A small image classifier, trained from scratch: arch convnext_v2, 32.9 epochs.
Rows from block 7 of a small image classifier, named by matrix and row number. Rows with one number belong to one neuron. Each number is 128 + 32 x the weight over its row's rms, rounded and kept within 0 to 255. All counts start at 0. Numbers have three digits each. After the name is the row's rms in percent of the matrix's.
After each neuron's rows are labels from the 100 images, of 14976, where the neuron reaches its highest value: "responds to" is what is common among them. Only what is clearly more common there than usual is listed. The data: photos of plants, animals and fungi (iNaturalist).
# fc1: MLP up (model.blocks.7.mlp.fc1.weight, 320x160), inputs 0-79
# fc2: MLP down (model.blocks.7.mlp.fc2.weight, 160x320, transposed), outputs 0-79

fc1.71 119:128146151128139211128128086077128128128128128105111144190128163071128128172189060128128167149128128125168087128128128128183128128094141059131128110143174128128128132074128161128128122164128128128098128128151128128128081120115077137128128127
fc2.71 119:144128126095128091210128200128136050118128128030128128166128128128128128128200128195128182128178184191158128151128128128163112152128128133128128102128111128128128128128075143100185128132070174128116128128134128069203128128128230128085128188
responds to: class: Aves; order Charadriiformes; family: Laridae

fc1.187 106:128162076128128128160128128128088128128128128128160116128128102103098152128128128111082129092093172155168124127153062197132128128128120042128128125128128147128128115129128128128128109126128128136106128128111128140128128144128128128064128149
fc2.187 097:100047123102128192100173128104128174125128078128185128143153128114128072248121128128153128128150128091127128074128128118139109177128111241128128128141128089038128165160128068155195128128106128133128191119106128137146167170169128082128128128
responds to: order Odonata

fc1.145 098:100128128091145129128225128100128128163128110128128128143092166064163128060135105128128009128038128128097128162128134188128117128128128122128123139128097116128091128128128158128128128113184106199139128128154128115128128144128192128105152134
fc2.145 104:128072155128105153176128128051128128114142128128115122053138072128128128128133128128111164169128132128067140131127128128128145128128069161128128128128155104077074128128119128160128128128119128128128100136145128200128128152107128091128032128
responds to: order Lepidoptera; family: Nymphalidae; family: Lycaenidae

fc1.56 121:128128128195130153057128088128128128200222128128182128128165128084128173128110118128103128128128149128128128101186128071108123128163128128128081204128128182143124128121128128128044128142081051045132128128024184153128216208128128129060100128
fc2.56 113:089116145090137128152128119080128128128232128128128128128133167128128128128106128103120222034124128237184119128128128128161128076128128172128146122128178128174128141080164128077100048114125166128128170128128162128119128128128128128203068085
responds to: phylum Chordata; class Aves; family: Laridae

fc1.169 097:157128030128128128049128095128096128128136131128100128128128128120128198128128080128128131128090043128090128163163213139188128108128128128136110128128180128165128090128128069155128101119104128077141128109128128128185146128128110128128128086
fc2.169 107:128128128101149186049170085068161098177101130128128099177128143116124139128083128125128128075087065128128119064128128087045128169128128128088185128172149128218128106160128128236193188128143075128128086166122128160113117128130128128089128210
responds to: class: Aves; order Accipitriformes; family: Accipitridae

fc1.45 128:128120128128128128178128128128128178128130098128130152165128083128121193128128076128084128089128203136128144075128084175128071180115135128054088194128112128079071113128147128128128208082128128181128128128058150056128122128101128087128128124
fc2.45 109:128104128128000086128128128128146124128128127128164151121128128128128128128252127128097128095085100128135152128177128153118125128128139194048128128132128128111109126128128125108128113106128120038090128070128128168044163128116128201136128071
responds to: phylum Chordata; class Aves; order: Anseriformes; family: Anatidae

fc1.181 100:128109128077128128128128128106033128112128087128070131179153103145128163128090134128128131132128142128136128128100154128128080164047128128128067155073119128165128128128185128077092195128128128128128128101193128128128181090176087128135222128
fc2.181 103:128094182128128128128128128128143044100128158152154069128069135144144106087151216128099128118128128128128035112118161128128162128128128128111128148126128152153068128171128154084128128128179126116147165128156128207085129163128128128107128156
responds to: phylum Arthropoda; class Insecta; order Lepidoptera

fc1.235 127:132128128059171158109128128128183059143156124124146077128128128128151092101128128055158176128139077128134182128128132167107180128128106191128094066108167128128128128082080128128102203123128128128123148128141121128097118228128187113120128096
fc2.235 127:152128128195122113128121144169135103067105090079128167183128128062128100163128118200077128128069155150128128128128128149142135128128099154161139128179087104144149128134128128163165111147128128139128128128145194086128237168106205096128185143
responds to: class: Insecta; order Diptera; family: Syrphidae

fc1.277 092:128121128128128128150173128190128127131128115060128128128128128074116128021097172128186134128128128176011073128121128139048162128128128153255227128174128128128128128128132128128128160128128128128176128128139128154128128128128128128140128128
fc2.277 093:184082128128108192167174128128128128128128128201128128146136157128128128128208128102128128159128128128128128220128149164110128128128128128139112207155085103128161175128128128128128128128205126128128128099128128128128147128128156128141155128
responds to: order Charadriiformes

fc1.81 108:120128033126128122128128003146092141128128045128104092128128128128128128128111128128150151173128209128128089128128128128101128128128128128128168128128128121128128130128128128135255128128120095218128128140128111095128056128128128128162123128
fc2.81 112:128073128111128128087062232174128128192168128128143128128141104128117128095149128128175038128118128128108128144129115115128128159128149128128147156128131132128128121128143137128128090057143128128128107128128073097128128135128128143153076198
responds to: class Insecta; phylum Arthropoda

fc1.143 072:092128149072128198123088128078128170212128183094128098196128128121128128128128085128045128156128128128128033128162034177107076128135141128128128075128171128128128128128207183128128128128128128128128128162128128097162128132154128128115128128
fc2.143 069:128128127039128128084128128128128128128128135128128128128128128128147128154087128128137128128128128128001128128128164208184080128128128127128128128126133128108054128042128128128128128128128128135128153128128128128168128128128128097128178128
responds to: class Aves; order Passeriformes

fc1.28 120:128140127128128128128128191094128128217128128165128128200015128128121155130128128181147119091128128128212170145128192160128074067128127196128128128128128128128145128128128128084116128082094128128169128128145045139128128189128110208136128128
fc2.28 116:070128128099064110128128080137128216128128128156104087079117085091145130113128128205082125128128218128128087178128134145128068067128089128082123128177160111128128097120128128128091108188128132173128128128099118128128128204117060128098128128
responds to: class: Insecta; order Lepidoptera; family: Nymphalidae

fc1.139 073:128168128128128128128128128113128124128128128118128128128065129120128000128123128128145135128128128128128161128128128120128171128128122128133128099128143128128145148128194123104128128128128128085128128128128105128149164128099102128013057128
fc2.139 095:233098076128112121128128144098128064128128128128155128099128177209128042128128128128125128143103061128128128128128128079128132172128181128128128128128128151082163128184128133121128073161128128128080149127128149128082045128128026128147164125
responds to: order Odonata

fc1.100 121:105110128128068128128187087128188128128124142128128128128103128128220128128128205183128155163128082128128072128121128166129089157166128128120128132146070112128091138162128128129086208243128128128169102170128069128128148128128128128128128155
fc2.100 107:128128128128050112128128036128143204097115128128128128128128128160028165128128151064128198128128079198180131128112128180173128121128128128118128134128128078105128237202116073128128161049128128128128128114128128128098089128128128128104137091
responds to: order Lepidoptera; family: Nymphalidae

fc1.85 134:176170105121144194115174103128128106128116179128128158128111122128178174128128140103128128128170176129128128189128090128128084128128078108048128109097128128128128164113199062128085132128167072089166107100128038173127128155105207147128106128
fc2.85 126:099128128128128128163128065128128128128087176173210120157095148128125006128128093128150128128128114128107128128128128049128165128157128128107128128174091128128128131181087128128128128163175128164128128212143158128143107155080146128128128128
responds to: class Insecta; order Lepidoptera

fc1.288 097:005105174184128128128186128128128128166057128128050158128128135128128128127128174128121105164080128158147128114128136128128065163207139128118194100104128128220128191128128162128128098017128145069128128128193088128128128168100128148128128128
fc2.288 087:128128178128128128128128128128033128128145128128137128106128134128223165128128143077128128124070128168220174128147131124133172128128186128170114118107110118174148128128128191128128128081159125128165116128122128128121128128128128102128128153
responds to: order Passeriformes

fc1.283 100:128128128157032105113128128128128087128098128128128116128128146048139128128128128128128128128128100128162128220128049120192188095109128128128177150150142186097128196128093128199151120107128128043071095128099113206175128128128183118092165128
fc2.283 100:128175128128108128128044128128121128128134128105172125128128128131128128030128128128153128127164128059128128157103128125212128158172128066109128128128128124041085128194103102193128128158128128064164130128128089128023071128083180129128103128
responds to: order Anseriformes; family: Anatidae

fc1.38 127:032128128128117150107128128137103128090128070154095172118094128114133128128094128128236128128128128128128175128128169157128050120186128185173128128109128219132128145114213146128144128128043128128110120188128128128128122180128128128128102137
fc2.38 124:128128128128128049128128149128087128184128181120150128128157134107128090085042122123161099128110079217141128128128128128128128120187121135128128084128128144035131117128067110043128128251128056128128135128130158128089110130128124158146140128
responds to: class Magnoliopsida; kingdom Plantae; phylum Tracheophyta

fc1.64 097:112128128128144128128128101131229128128130128128128128128128128138128078128128128128128146103164221118128128082169128128128128142128113128183096128128128085128110128128128207141128128128128134136142128128128190162128128181180149128128217128
fc2.64 100:128128128128128076153093128128119128128237128193128128128075128106128128042184211137158141128128130157128128158152216128128018128099128128128128153128128128128116148128128128131057128128113128128138165128103174226128120128128128128128081106
responds to: order Charadriiformes

fc1.121 082:128128128128056128166128070060128128128128086104173128128136128179128128107128128128128128186171128042160128091128212128128128128128058143196128062191128128128128043072128053128128128071128128117128128128128163128128193099207128128128128128
fc2.121 077:118128136128138128064128128128141128128128128128042128248175255055128128140135077128147128060128064128194128128128130109128108128152128128075122077128128146171128128080128152128153128168128128067091128128219136128128128128128150128128087128
responds to: order Lepidoptera

fc1.119 128:128113103182164098087103128117157128128128096159086088178128128128100128182101128175128128134137184159142127176135121183128127059133119104128133155107102128128128128145044118111139138134110128066128128128128128123093128128128128070120128129
fc2.119 120:090051194132056128147128117128128128119114128070147150128178100079128078128128155128128082128128128128128103128102128185126105177185128128118128114116109128128127097105128075108128128128138190060128128128043099106105156128040113152128125053
responds to: class Aves

fc1.98 117:128084000128128128089171125130128165117128128128103128128130097155108194128196080128128136128128128108042128128128128128128183141161128140183116128104158143128128128128088128181128128161128112168128128136128128128128128128072117118137157128
fc2.98 108:128168032098068128110128118128128134125095091128065098128128087128169104128128128143180128108128128102160128128128128128181128128128181128136160128128174090212128131095147167128128128148141134191128128175128122128184128177180128081128128085
responds to: order Charadriiformes

fc1.24 156:128150099128118100161128129128173122118139062128121128113128145136081128147108138135106088166147128128184124066112047176141129171128099047126128128128139153128036128070128047128215116114119138145120128076128137100117079110057181128008111128
fc2.24 139:065200128128113083135178130128128128161129055128128128128154128044128128131108098132128128103128128102128128155110025170128128128143146177128094123219128128127139125103187128162128128141128128128134128120069116128209142102128122154138128099
responds to: order Pelecaniformes; family: Ardeidae

fc1.239 113:095105109128128128128128093108128128128119128128128128128200128056128128204128151152031132109118173128128101128221125145100111128128199065128128128091128120163103128164128128128081128128056128148171128128128128127130128128095073101168175115
fc2.239 118:132106189164128128128075102134128126085163171128108128113151128128133128128128102171183128128137128128162078142128119121124118151067128128128089151149128128128119128073128128128150128128057139156027128144155097128075105128128151128128128095
responds to: order Odonata

fc1.96 114:128215058117128128058137128112128125213134104042128168128080062155128128128108085223219093128139128128128128128128128128073128106128114128157145128128128000128148128106128121155128166131156161128128156095182159128128146134144115109128089165
fc2.96 109:128060025128128186065128128132128128128128228128116128105128128140110158113195000127102135106176151185179096128128128128128128128128128231128123128128128087128128128128133104066149141128051128128124128128133111128128128164128128077128128089
responds to: class: Insecta; order Odonata; family: Coenagrionidae

fc1.95 120:091055090128049128128128126077128128128178095192128128128210233165110241128082152128146120128128128128128128128128128136109128128059170128103128128124134128128128128128128128087128128116128128128240094128128150128128128092128147128128175128
fc2.95 119:059149148128145056144157128187128128156111108128128119128128158074128128128128169176099128048150128128090161157128097212142128118128220128128128182105139128096128128128144128128087133108127165128028128085140128148189128128128122089128141128
responds to: order Pelecaniformes; family: Ardeidae

fc1.158 103:208073128086144128128128128128187094110118068128083103112201075128128128190128128128176128128128128128128123128140104122128128110200128019114128128042128128128101164103128128128158100080128128128128163137062128193170128094096128177128128178
fc2.158 102:040128128077128075154086112128128139128128152128128130128128101143128130082128177190128054128135134029128128128128128128139103128128128128128128128128163091178190128128128128128128128093128128128155188128073196128182083092072128128128128128
responds to: order Coleoptera; family: Coccinellidae; text has "ladybird"

fc1.120 140:087076128102128146100127139186128128128144165069073153128128128128128128074088128128003103131085128128063128114062142128089194138049134128126164062128128038194137050142128111128187128145128128124156061128128147128128128188128115075128106128
fc2.120 123:084197113128157128000139107117164128128128151205086128128128128061128128156117120128128128072043128149128128120128168128072128128128129158128128128128128128123128128128128178128128124128165103212128128179175128143106021128131128116192110203
responds to: class: Aves; order Accipitriformes; family: Accipitridae

fc1.254 114:128139115093128128109106128212128122128130142128114177090124125128128117107133026202136115109117162128185128128178128128128121135100128128190147164128125117128162128128114107100032111128117128166150117128088128128000056073128128104074141128
fc2.254 105:120128160128128245144128146128128128090128128161140128172128109128128116128135128010128128128117056157215155166128188084181128127098128215128082128114128186158128128128107080128124128128128128128128085152128158187105128128169128202097168114
responds to: order Anseriformes; family: Anatidae

fc1.212 106:143111128155128182094175128095128128128128114108081176128133112000098128128166140128128096031126152128097156128213149128191203135144128149128083128128128101128128128162128075122128128128128111123118128128128128142128128128081107194196139109
fc2.212 081:170088128128098099128128128137128139128128169109141173128223128150180128090124123128162053226128128162106207128128128128128128070149131128128082077192128128128139128071004194128128091131128122158159128135107190128113146128060128095128174128
responds to: class: Aves; order Charadriiformes; family: Scolopacidae

fc1.129 143:128128128163128124211108100149128141128153163151128045108110128160134128128128128128147132176128076072101109162128072187138029084128128128188128128128201128100128141128128128128156128195128069128128128128128213128128128149181128209112128140
fc2.129 123:128148193120128007077128110128128128158166128125105128142094124145128113080128140150128128151102128150152073128123128149128128128128156121080126128191156180121128069143180127046128093151128185197128156128153066196128128128128015128128156128
responds to: order Coleoptera; family: Coccinellidae; text has "ladybird"

fc1.132 071:095021128159091128101128128156198128155128138134095107128112128128128128128150128128128128114122128128128128152244128128109128178128124128149081121128128174128128151154120128132164128128128100128128128128128128128101128128128154128128128128
fc2.132 068:194095174079133111093128128128128128128128092132128110135038128128159128128128109164079128138128128128128128105092128128105152031108078128128128128128201128128173128128182128161128128128128031128128145209128128128128128128165128064128128073
responds to: phylum Arthropoda; class Insecta; order Lepidoptera

fc1.214 083:167205122084128191128126128128106128128112128077128130173128164128128128128229128184199108128128128128128042128161128111147128073031128158128128091142128128123128098128128128135128128128090187128062128128252128128128128112151128109076128167
fc2.214 083:128071156128140078128128128128195128142128128128128128128103128134192066128127166128128128096128128128128185128113128128097121124128128128128102128105128128149118128128128128117227077128128166125128128078132166068147128128128128100128128121
responds to: phylum Chordata; class Aves

fc1.89 115:196128158088128100117128128122089128150136080100073167128128128125041151151150244128128116140128128210128158091173143121128122128103162106120128128128121128128128162128128128137128128128055138104124163113026128138101122085134162128150128127
fc2.89 118:139168064069128088128128128212096155124066128128141128121165147128109128128128128128164128128090128143106135061062198138129161128128128128080128128128117128128154128128128206195083008172128128128133128124085128128128204159088090101050128128
responds to: order Passeriformes

fc1.149 097:097128128128128128128103128128128128159128075128128107071128094128121128114086128128168128157128128128140176128132128175173128127128128128134128068128042201128128128128128128128128057194143038128128128147190137128126128153072091128128007128
fc2.149 119:128128227077138128110113075164066135141128138128128128128128114105144122128080128195128128201104122128129128135061151111128117128128085128156128128181128170095119128128190128084174128128095128128107147190088173192044139117202128166128128116
responds to: order Coleoptera; family: Coccinellidae

fc1.5 081:182128054128128055099128128128128170108131128080192121210128128128188128102128128170153131110128128117128134223086166128128089128128131128152128166128204095128163128128128221110160129158152128102085097128060143136128128128092128128128062128
fc2.5 076:128128089179128128128128092207128192114128128128100148128128128128168113148128146011128128128073128177128138128141068157128128103155128116125128108085097166128080128128239075128128128149128112128128128128128218128128105128128238099165128128
responds to: order Anseriformes; family: Anatidae

fc1.10 122:079175099128128128203103128069161128145128128128128098119128128045128146128108128128173128061105128099072060100162128128128138128143128116059128135114128128128128128078128128128088128128000140104132061128128096154128128128128128142000128128
fc2.10 105:163128118128105087128167128128093128134137128074128128128128128127160128148061098128061128128128101128128077128072050016128178103128134128128128160128128083128128128069128128147133128128096128085128150153103121128128128076128128189206091128
responds to: class: Aves; order Anseriformes; family: Anatidae

fc1.25 118:068255128115128104128128128128128128128147128128128128088128128128103163128128128146115128101128139164128094128128088128166128103147128128128124128110128072128190128128128074128128136128128105101081128077128128109128128101066096128068128128
fc2.25 119:128128154128090128128080128151119190104128159095128128112128109184128181162128128024066128128119168087136128148225174128206074126128130128128128118128160110167038180093115128110101123089128128229123149128201128128158128128128103091128128185
responds to: class Insecta; order Lepidoptera

fc1.174 056:142128104100128128128128128026128128128151062182133128128000128128128142071124076128149128123103128128128128166171108128169128172156128096128128078137163128012143128109151105128128128176128114162128128095143115128119128156128128148198138128
fc2.174 065:128081128128128128128187106128123098136131128128147128128209128161079143114128216100128188128128128128128128128196186128128226094128103128119111178128163189070128154140160128104093128158128128128137128128128051177128128128180092089128128128
responds to: order Lepidoptera

fc1.46 079:145179128128111128128128128195128128148128128107128128128214092128128128128054128121134128128128128128089185128109128172128072107128128109141128112128144114154128139202128133046144128128128128128092131181128128128117160128134084128143128128
fc2.46 088:128128054069128128128151128043128095128128125128114114124128093128128213157178058128055128128082128108081103089128144128144106128128127128128142144154102128128128174089120128164128128128148072078160119128128128128128128128041044083214128128
responds to: class Aves

fc1.207 088:107167128111170200079103128128128128128201148128142171146128097190128128128066128090128083152233128128128132128128157128121131140128175095128128128128100128128128128128128197208128142128116128128115128128128128207143128128128097128128151128
fc2.207 100:128110120121128103128160128129128128128128128128128145137128192204118219088154121128127187132128152128121203214124128156134255149128065128128128078128128128128128128128084135128121128128138137110120109146196198128128103128128099112128135099
responds to: phylum Chordata; class Aves; order Charadriiformes

fc1.275 099:128122128128092128128176164211086128148111074204128128106128011128128150128128128148087106165229178110128128128151128128128098128129107144128123133128128067128148128107128162112128130149128122128083156125148088131073128128128128128128116102
fc2.275 103:128128128054123119134128099128175188128123128128198151156115112063120128128128128098071128128222087128128221128143127187164056122100118151128128128096128128130128128128103072123131128081128134134128149128128128203194111079097173128142163159
responds to: order Pelecaniformes; family: Ardeidae

fc1.166 101:128128101128151128141128080130128104061128102187128170128200128128063128128119125128167248128128135128128126058058168185128128128116193128103218203088128146096079128128108080128128128166154101197128128128128128158128151173128116128128128128
fc2.166 094:128140128155128133128128128077128128096128128104128128087104120158147173128128154128126128186140128104128189128204128128151128128128128128128059154128110128128128125180128086171128138128210128128128128109128128195151139132131128083133128128
responds to: class: Insecta; order Lepidoptera; family: Lycaenidae

fc1.88 096:128128086152128128070193068113151151128142157152128128166123128128101127128128128128128128128128128128122128199164128128118052086129128051128146128128128048072140128128118169146128148192159128112089092054165066145128164128110137128113128133
fc2.88 089:088128128134145128128226131128088119128145128128128105149138128099081172128128128128124128117137139083146110128084222128144128072128128100075152095145128155128128128128128117196128220092129054128172128128198128154104128128062150074128102169
responds to: class Insecta; order Lepidoptera

fc1.268 108:128128139128128128128135097128042086060128128128128128141128093105088128128128067132158181102128098128181111060168128186128128128046128128098117148115128128195128137065128111091128128147143144180164157128146144128128128128128128128128151128
fc2.268 111:128128173128075128152128116020128128128147074178147136079119128032128128128128128128123213172128160128128136089128072191128176039121128132094128126123128175128128152119108095158179212138128128140151128126128128124108139128128183128255128128
responds to: class: Insecta; order Lepidoptera; family: Nymphalidae

fc1.18 086:174150128128133125098128147128105019128128128128118173128128128128128128128128013128220128128128121160128128128128107128128190128128128128128081128128128128134142131128125128104128128128182128128128128019128128128128118128128055164128128128
fc2.18 078:128128128074128128128128158041128128128128128138128163128128229128128128128128254163051128151128088128128128128128128128128128128128128128128128156098128128128118128128128128128128128128128128187217189200167128128095081128128128089147128128
responds to: phylum Arthropoda; order Lepidoptera

fc1.116 086:184053123110128128100105128129048194196120104137128128128064055128078128128105128128128128128128128027112066142248128128100128128128128061128132128115150128128128234128128132172090130171111128128128128137128128128128128169128080094123128110
fc2.116 086:116128128130128128128128128219099128128130057049128128128023128099128128128114128161128128128128099114128128128128128188105128154106128128166128128162096212182188128128128128115000128128106106186094128128128079128128143212177144128128128128
responds to: order Pelecaniformes; family: Ardeidae

fc1.317 090:128030128117121173128128103128176149128128128062091159117128118128128128186128128128128077128128128128128128146109115128138128116128018150117166097128128128128127185133128091128128160128122128128096191128128128134128128162078093128121128128
fc2.317 094:128177128135128099130122128128128090090128128128057062120219126128094128121109128128128087111143108105169140128145136157086180128142203090128135136158128116180128128121128107128128122082073062125128189169163188128128090102128128158164070086
responds to: order Charadriiformes

fc1.289 090:102163167128057085128097150072142128147128128128104128172128128141128079128112099130128176128128073099128170128128208128128128128194128128128103214055128134133128166064170194128128128128128079069128090102128103128123154128076128128165128093
fc2.289 106:119128128128049179128116090128128128099128128112128128128167114058171128128128128103128128026089128188166128117112106084128255118095128128128128128122152128128143109127128098095128128128185135146128108128128128128115101128248159155128116176
responds to: order Lepidoptera

fc1.97 117:128084128023128128128142128116128128219134128128128128128115128255128128108128102107176108202162128128128134192096128128128033128128128039128128189087128112109128131098128167128062128154128118083128153114105128134128140128130106128132128128
fc2.97 108:128128128128030128099128128185128128030130132130101125128128083186128134128205128143237173204100128128145141135175093133128193075143153068117128128184128183170134219111128129104122133060141128094119128128193127135128128092128128131128099128
responds to: class: Aves; order Charadriiformes; family: Scolopacidae

fc1.157 132:128128210158143091081128163120093128119140128128100128186128128128081108128128111128128128092128171128128128128128098194128101250092128128128128128062142165128128128128079128128128165128057052052128137128128128128153078128128128067128128128
fc2.157 121:128128128128128061128128128128203125113222128074033161171128128128128071128128128128128146128128128125138103101222110128128110128128060143150135128128189158128128138128098158099128128125088128180128128128128128104128190128128130065128128171
responds to: class: Aves; order Charadriiformes; family: Laridae

fc1.261 080:128128128128139128157128128128128128164128224128128128128135128117170128128128128166149128128106160128150128128128101128128181198079128090218128128131165128167128226099128128036128209128128133146112070141128128128175128165105128184175140128
fc2.261 101:100128122128128128128128128105143154128115128138128128135165069128128128129128128187044130128136187128128114114128128138156128086047128070128122066128128128166185053128109128228134128128115147132128003128128160014128098128128128128128104075
responds to: phylum Arthropoda; class Insecta; order Lepidoptera

fc1.111 071:209128111128176109128128066178128097175128143128128211128166131128128129164115128128128128216079128240162128128128128128128093128128133128000156126110128128128128128128128128109128128091128110137142128107128128128128044128128128128128128128
fc2.111 065:086128098128072128071159128128128128128066128128128128123128128128128128042128128146128166158128128128128128128177128155128128128205128128128128005128128128128128128128128016104206128128128196128128128128183128081128115128128152128128123035
responds to: order Charadriiformes

fc1.55 105:128128117137199084128091140127118128128113166162155210128133140128128128128058128114128128128197221158044126128128128185128096128128128128128153128128091078112128106128141128228156148196192132095128128128154128169194128128100154128128128128
fc2.55 098:128128202128112226109134106112120172128111128156076119128119126128128128144111083128128124128055128128128128128128128128181128128071128128128087096128155092128128124154128073127041128128074128128103128068185156128128128128123172128115128128
responds to: phylum Chordata; class Aves

fc1.123 126:128128071058128183078087128128124128127151149130082128128128128151146128048128106128106128133092145115128128138117128119128128100128064000209063128128128128100116047128128128128115128128149128128128123128086110161128128057128128128128128135
fc2.123 102:128128205132133129128078101128128128114132127128128188128177128180128128121147128161128161100070128186181130128128128197162128128129230130128119128128075128108240181094116128196128128128128128128128151128128128103134128128128167128159147128
responds to: class Aves; order Charadriiformes

fc1.269 101:128061207128128128082101091128086178128054061074128131128129128128156128227069128074128126128132195115128128081124090191128118128128110128128255223140121092128128128128083128167078143126093128117110128128110128179132247150128128184128128128
fc2.269 090:152182162128128128068097128128136128128162147128128128255143128128128135128170128128033103145056169128142095059157135149166128128128104108202128128105128128128195128128128128128128107128128012128128128155128131128029104128128128062128101128
responds to: phylum Arthropoda

fc1.156 103:128128128131081128134174128128128128127163141072049128210128059128086128157128128104128033128128091103143128144128175114073101128142128096114128222112055097128085098128144128220091194111128085128128128128147079085128128111161128128091118128
fc2.156 108:158128077123128165128128128128128128128128138159117105150128120113128139128130134128082169155192128128128128154056128128160174165128128172128128128128181164134035128128128128204128128146128170115166069144128128051128128122129128215128168128
responds to: order Piciformes; family: Picidae; text has "woodpecker"