From a checkpoint of a small image classifier.
Data: trained on photos of plants, animals and fungi (iNaturalist), 77898 training examples, 32.9 epochs.
Rows from block 7 of a small image classifier, named by matrix and row number. Rows with one number belong to one neuron. Each number is 128 + 32 x the weight over its row's rms, rounded and kept within 0 to 255. All counts start at 0.
Before each neuron's rows are labels from the 100 images, of 14976, where the neuron reaches its highest value: "strongest on" is what is common among them; "place" is the part of the image that holds the peak. Only what is clearly more common there than usual is listed. The data: photos of plants, animals and fungi (iNaturalist). In brackets: how many of the 100.
# fc1: MLP up (model.blocks.7.mlp.fc1.weight, 320x160), inputs 80-159
# fc2: MLP down (model.blocks.7.mlp.fc2.weight, 160x320, transposed), outputs 80-159

strongest on: class Insecta (67); order Lepidoptera (47)
place: middle right (29); top right (25)
fc1.273 [128  90 128 128 128 128 121 128 114 128 167 128 128 121   0 128 128 128  66 119 128  40 128 131 125 128  77 128 128 113 140 141 128 176  40 164 114 128 117 128 128 128 120 202  72 128 128  98 128 128 128  66 128 142 128 148  68 136 101 128 128 128 128  78 131 178  88 179 128 128 116  94 140  97 121 128 144 128 128 128]
fc2.273 [ 69 128 134 177 165 128 143 128  81 138 128  55 134 135 128 128  97 128 128 128 128  65 128 128 128 143 128 128 111 128 135 128 137 103  52 128 202 186 128 164 128  49 115  90 128 128 128 128 128 109 141 179 161 128 144 130 180 241 128 144 128 128 102 128 118 128 128 108 128 121 128 128 108 128 128 105 183  36 122 153]

strongest on: class Insecta (67); order Lepidoptera (48)
place: bottom centre (32)
fc1.259 [160 128 128 128 128 128 128 103 149 194 128 128 128 128 128 128 129 128 119 139 123 128 128 128 122 138  98 173 128 129 128  76 128 128   6 164 128 106 183 128 173 128 128 128 128  68 128 128 152 128 116 128 128 181 128 128 128 137 152 128 178 187 196  53  73 128 115 128 128 128  88  95 128 110 128 152 128 128 128 213]
fc2.259 [128 128 128 128 128 128 128 161 128 145 128 128 121 128 128 128  61 128 128 128 128 164 175 128  29 130 189 128 128 128 128 128 128 128  48 121 128 128 116 158 128 128 128 128  63 128 128 128 128 115 155 140 164 128 128 127  80 170 128 150 120 201 128 104 128 182 120 128 128 128 128 131 145 128 128 159 128 128 128 163]

strongest on: class Aves (98); order Passeriformes (68)
place: centre (71)
fc1.176 [160 107 134 153 150 128 128  99 198  90  51  64  45 120 128 171  99 128 128 130 171 128 119 107 128 128 185 131 128 160 128 127 158  59 128 128 128 168 104 125 128 112 185 100 128 167 181 138 152 117  94 128 167 128  99 159 128 128 126 191 169 128  91  87 154 119 128  50  82 128 134 128 128 128 174 128  83 128 128 128]
fc2.176 [128 128  92 183 134 128 174 128 128 128 209  97 144 128 128 128 128 187 128 101 144 165 128 128 104 184 128 128 130 128 120 183 128 128  61 128 128 142 147 128 128 167 120 128 128 128  56 128 147 128 128 190  27 128 128 128 128 128 128 129 128 128 128 180 123  99  99 133 128 128 128 128 128 128 179  82 221 192 128 128]

strongest on: class Aves (85); order Charadriiformes (49)
place: middle left (32)
fc1.205 [128 128 135 139 255 121 106 128 128 128 201 171 128 128 133 214 128 107 128  48 128 112  93 128 128  51 123 128 128  98 128  37 145 128 128 108   0 128 164 128 119  56 128 122 105 163 133 128 128 128 141 128 128 123 177 139 128 118 128 206 128 128 128 144 128 136 128 128 128 219 145 128 100 124 128 106 128 108 146 197]
fc2.205 [128 123 128 128  80 111 113 128 217  87 136 200 128  55  73 133 128 152 109 128 121 128  89 114 128 247 128 128 128 104 155 255 128 151 128  90 128  83 128 155 128 128 162 128  72  77 102 151 162 128 113 128 128 120 128 215 156 128  83 120  13 128 128 210 113 129 128 128 128  94 128  90 143 103 181 144  81 128 128 128]

strongest on: class Insecta (61); phylum Arthropoda (61)
place: centre (49); middle left (30)
fc1.106 [128 157  91  96 128 111  94 128 163  82 128 138 128 171 142 128 128 107 128 128 143  96  90 128 104 132 143  84 128 196 128 128  96 128 128 128  90 128 128 128 128 128 128 128 127 128  98 128 128  90 141 115 110  96 214 104 132 128 101 132 115 141 138 128 128 128 141 153 128 165 128 128  59 139 128 122 128 128 159 134]
fc2.106 [178 128 185 128 128 248 128 128 128 128 147 194  50 134 204 128  89 128 143 128 128 128 128 128 184 128 102  81 128 128 151 128 138 187 128 128 128  64 203 128 149 128  79 103  46  48 128 139 128 128 128 128 128 128 135 128 128 128 128 128 128 128 128 128  74   0 128 128 195  49 129 128 128 128 128 164 151 100 128  75]

strongest on: class Insecta (78); order Lepidoptera (57)
place: middle left (30)
fc1.88 [122 146 145 125  59 128 128  91 128 128 133 128 128 128  57 196 128 128  89 128 128 129 128  74 128 173 128 163 177 128  98 128 128 128  56 128  73 128 222  76 203 128 128 194 148 128  96 128 128 125  56 193 128 132 128  46 128 107  63 149 128 128 222 137 128  94 128 128 128 128 128 128 128 128 128 128 172 119 128 128]
fc2.88 [128 128 187 128 136 128 128 128 128  72 170 155 111  91 131 128  43 128 128 128 169 195 185 128  82 128 128 145 120 128 128 128   8 164 128 128 108 128 203 131 120 113 128 126 125 143 169 113 142 169 128 128 209 128  90 132 128 128  38 128 128  55 128 117 128 128 128 128 128 128  76 128 149 128 128 128  98  96 123 131]

strongest on: class Insecta (80); order Lepidoptera (74)
place: centre (57)
fc1.267 [ 73 128 201  89 128 147 128 152 146 128 128 128 128 146 104  72 128 124 119 152  78 128 136  56 128 128  50 128  86 128 128  99 128 128 166 139 128 128 128  43 128 158 128 128  83 128 168 146 128 128 128 128 224 106 105 132 126 154 186  59 127 128 128  62 128  13 128 128 164 128 144  83 128 128 209 153 126 124 128 128]
fc2.267 [128 130 138 128 128 128  83 128 128 200 133 119 165 120  74 128  75  45  99 127 128 151  75 128  63 128 128 128 183  69 128 128 105 128 161 128 128 128 128 128 255 146 170 128 128 141 106 128 170 159 181 118 128 128 128 128 111 113 128  97 154 159 152 128 128 145 128 221  91 128 128 128 179 183 108 128 120 184 128 128]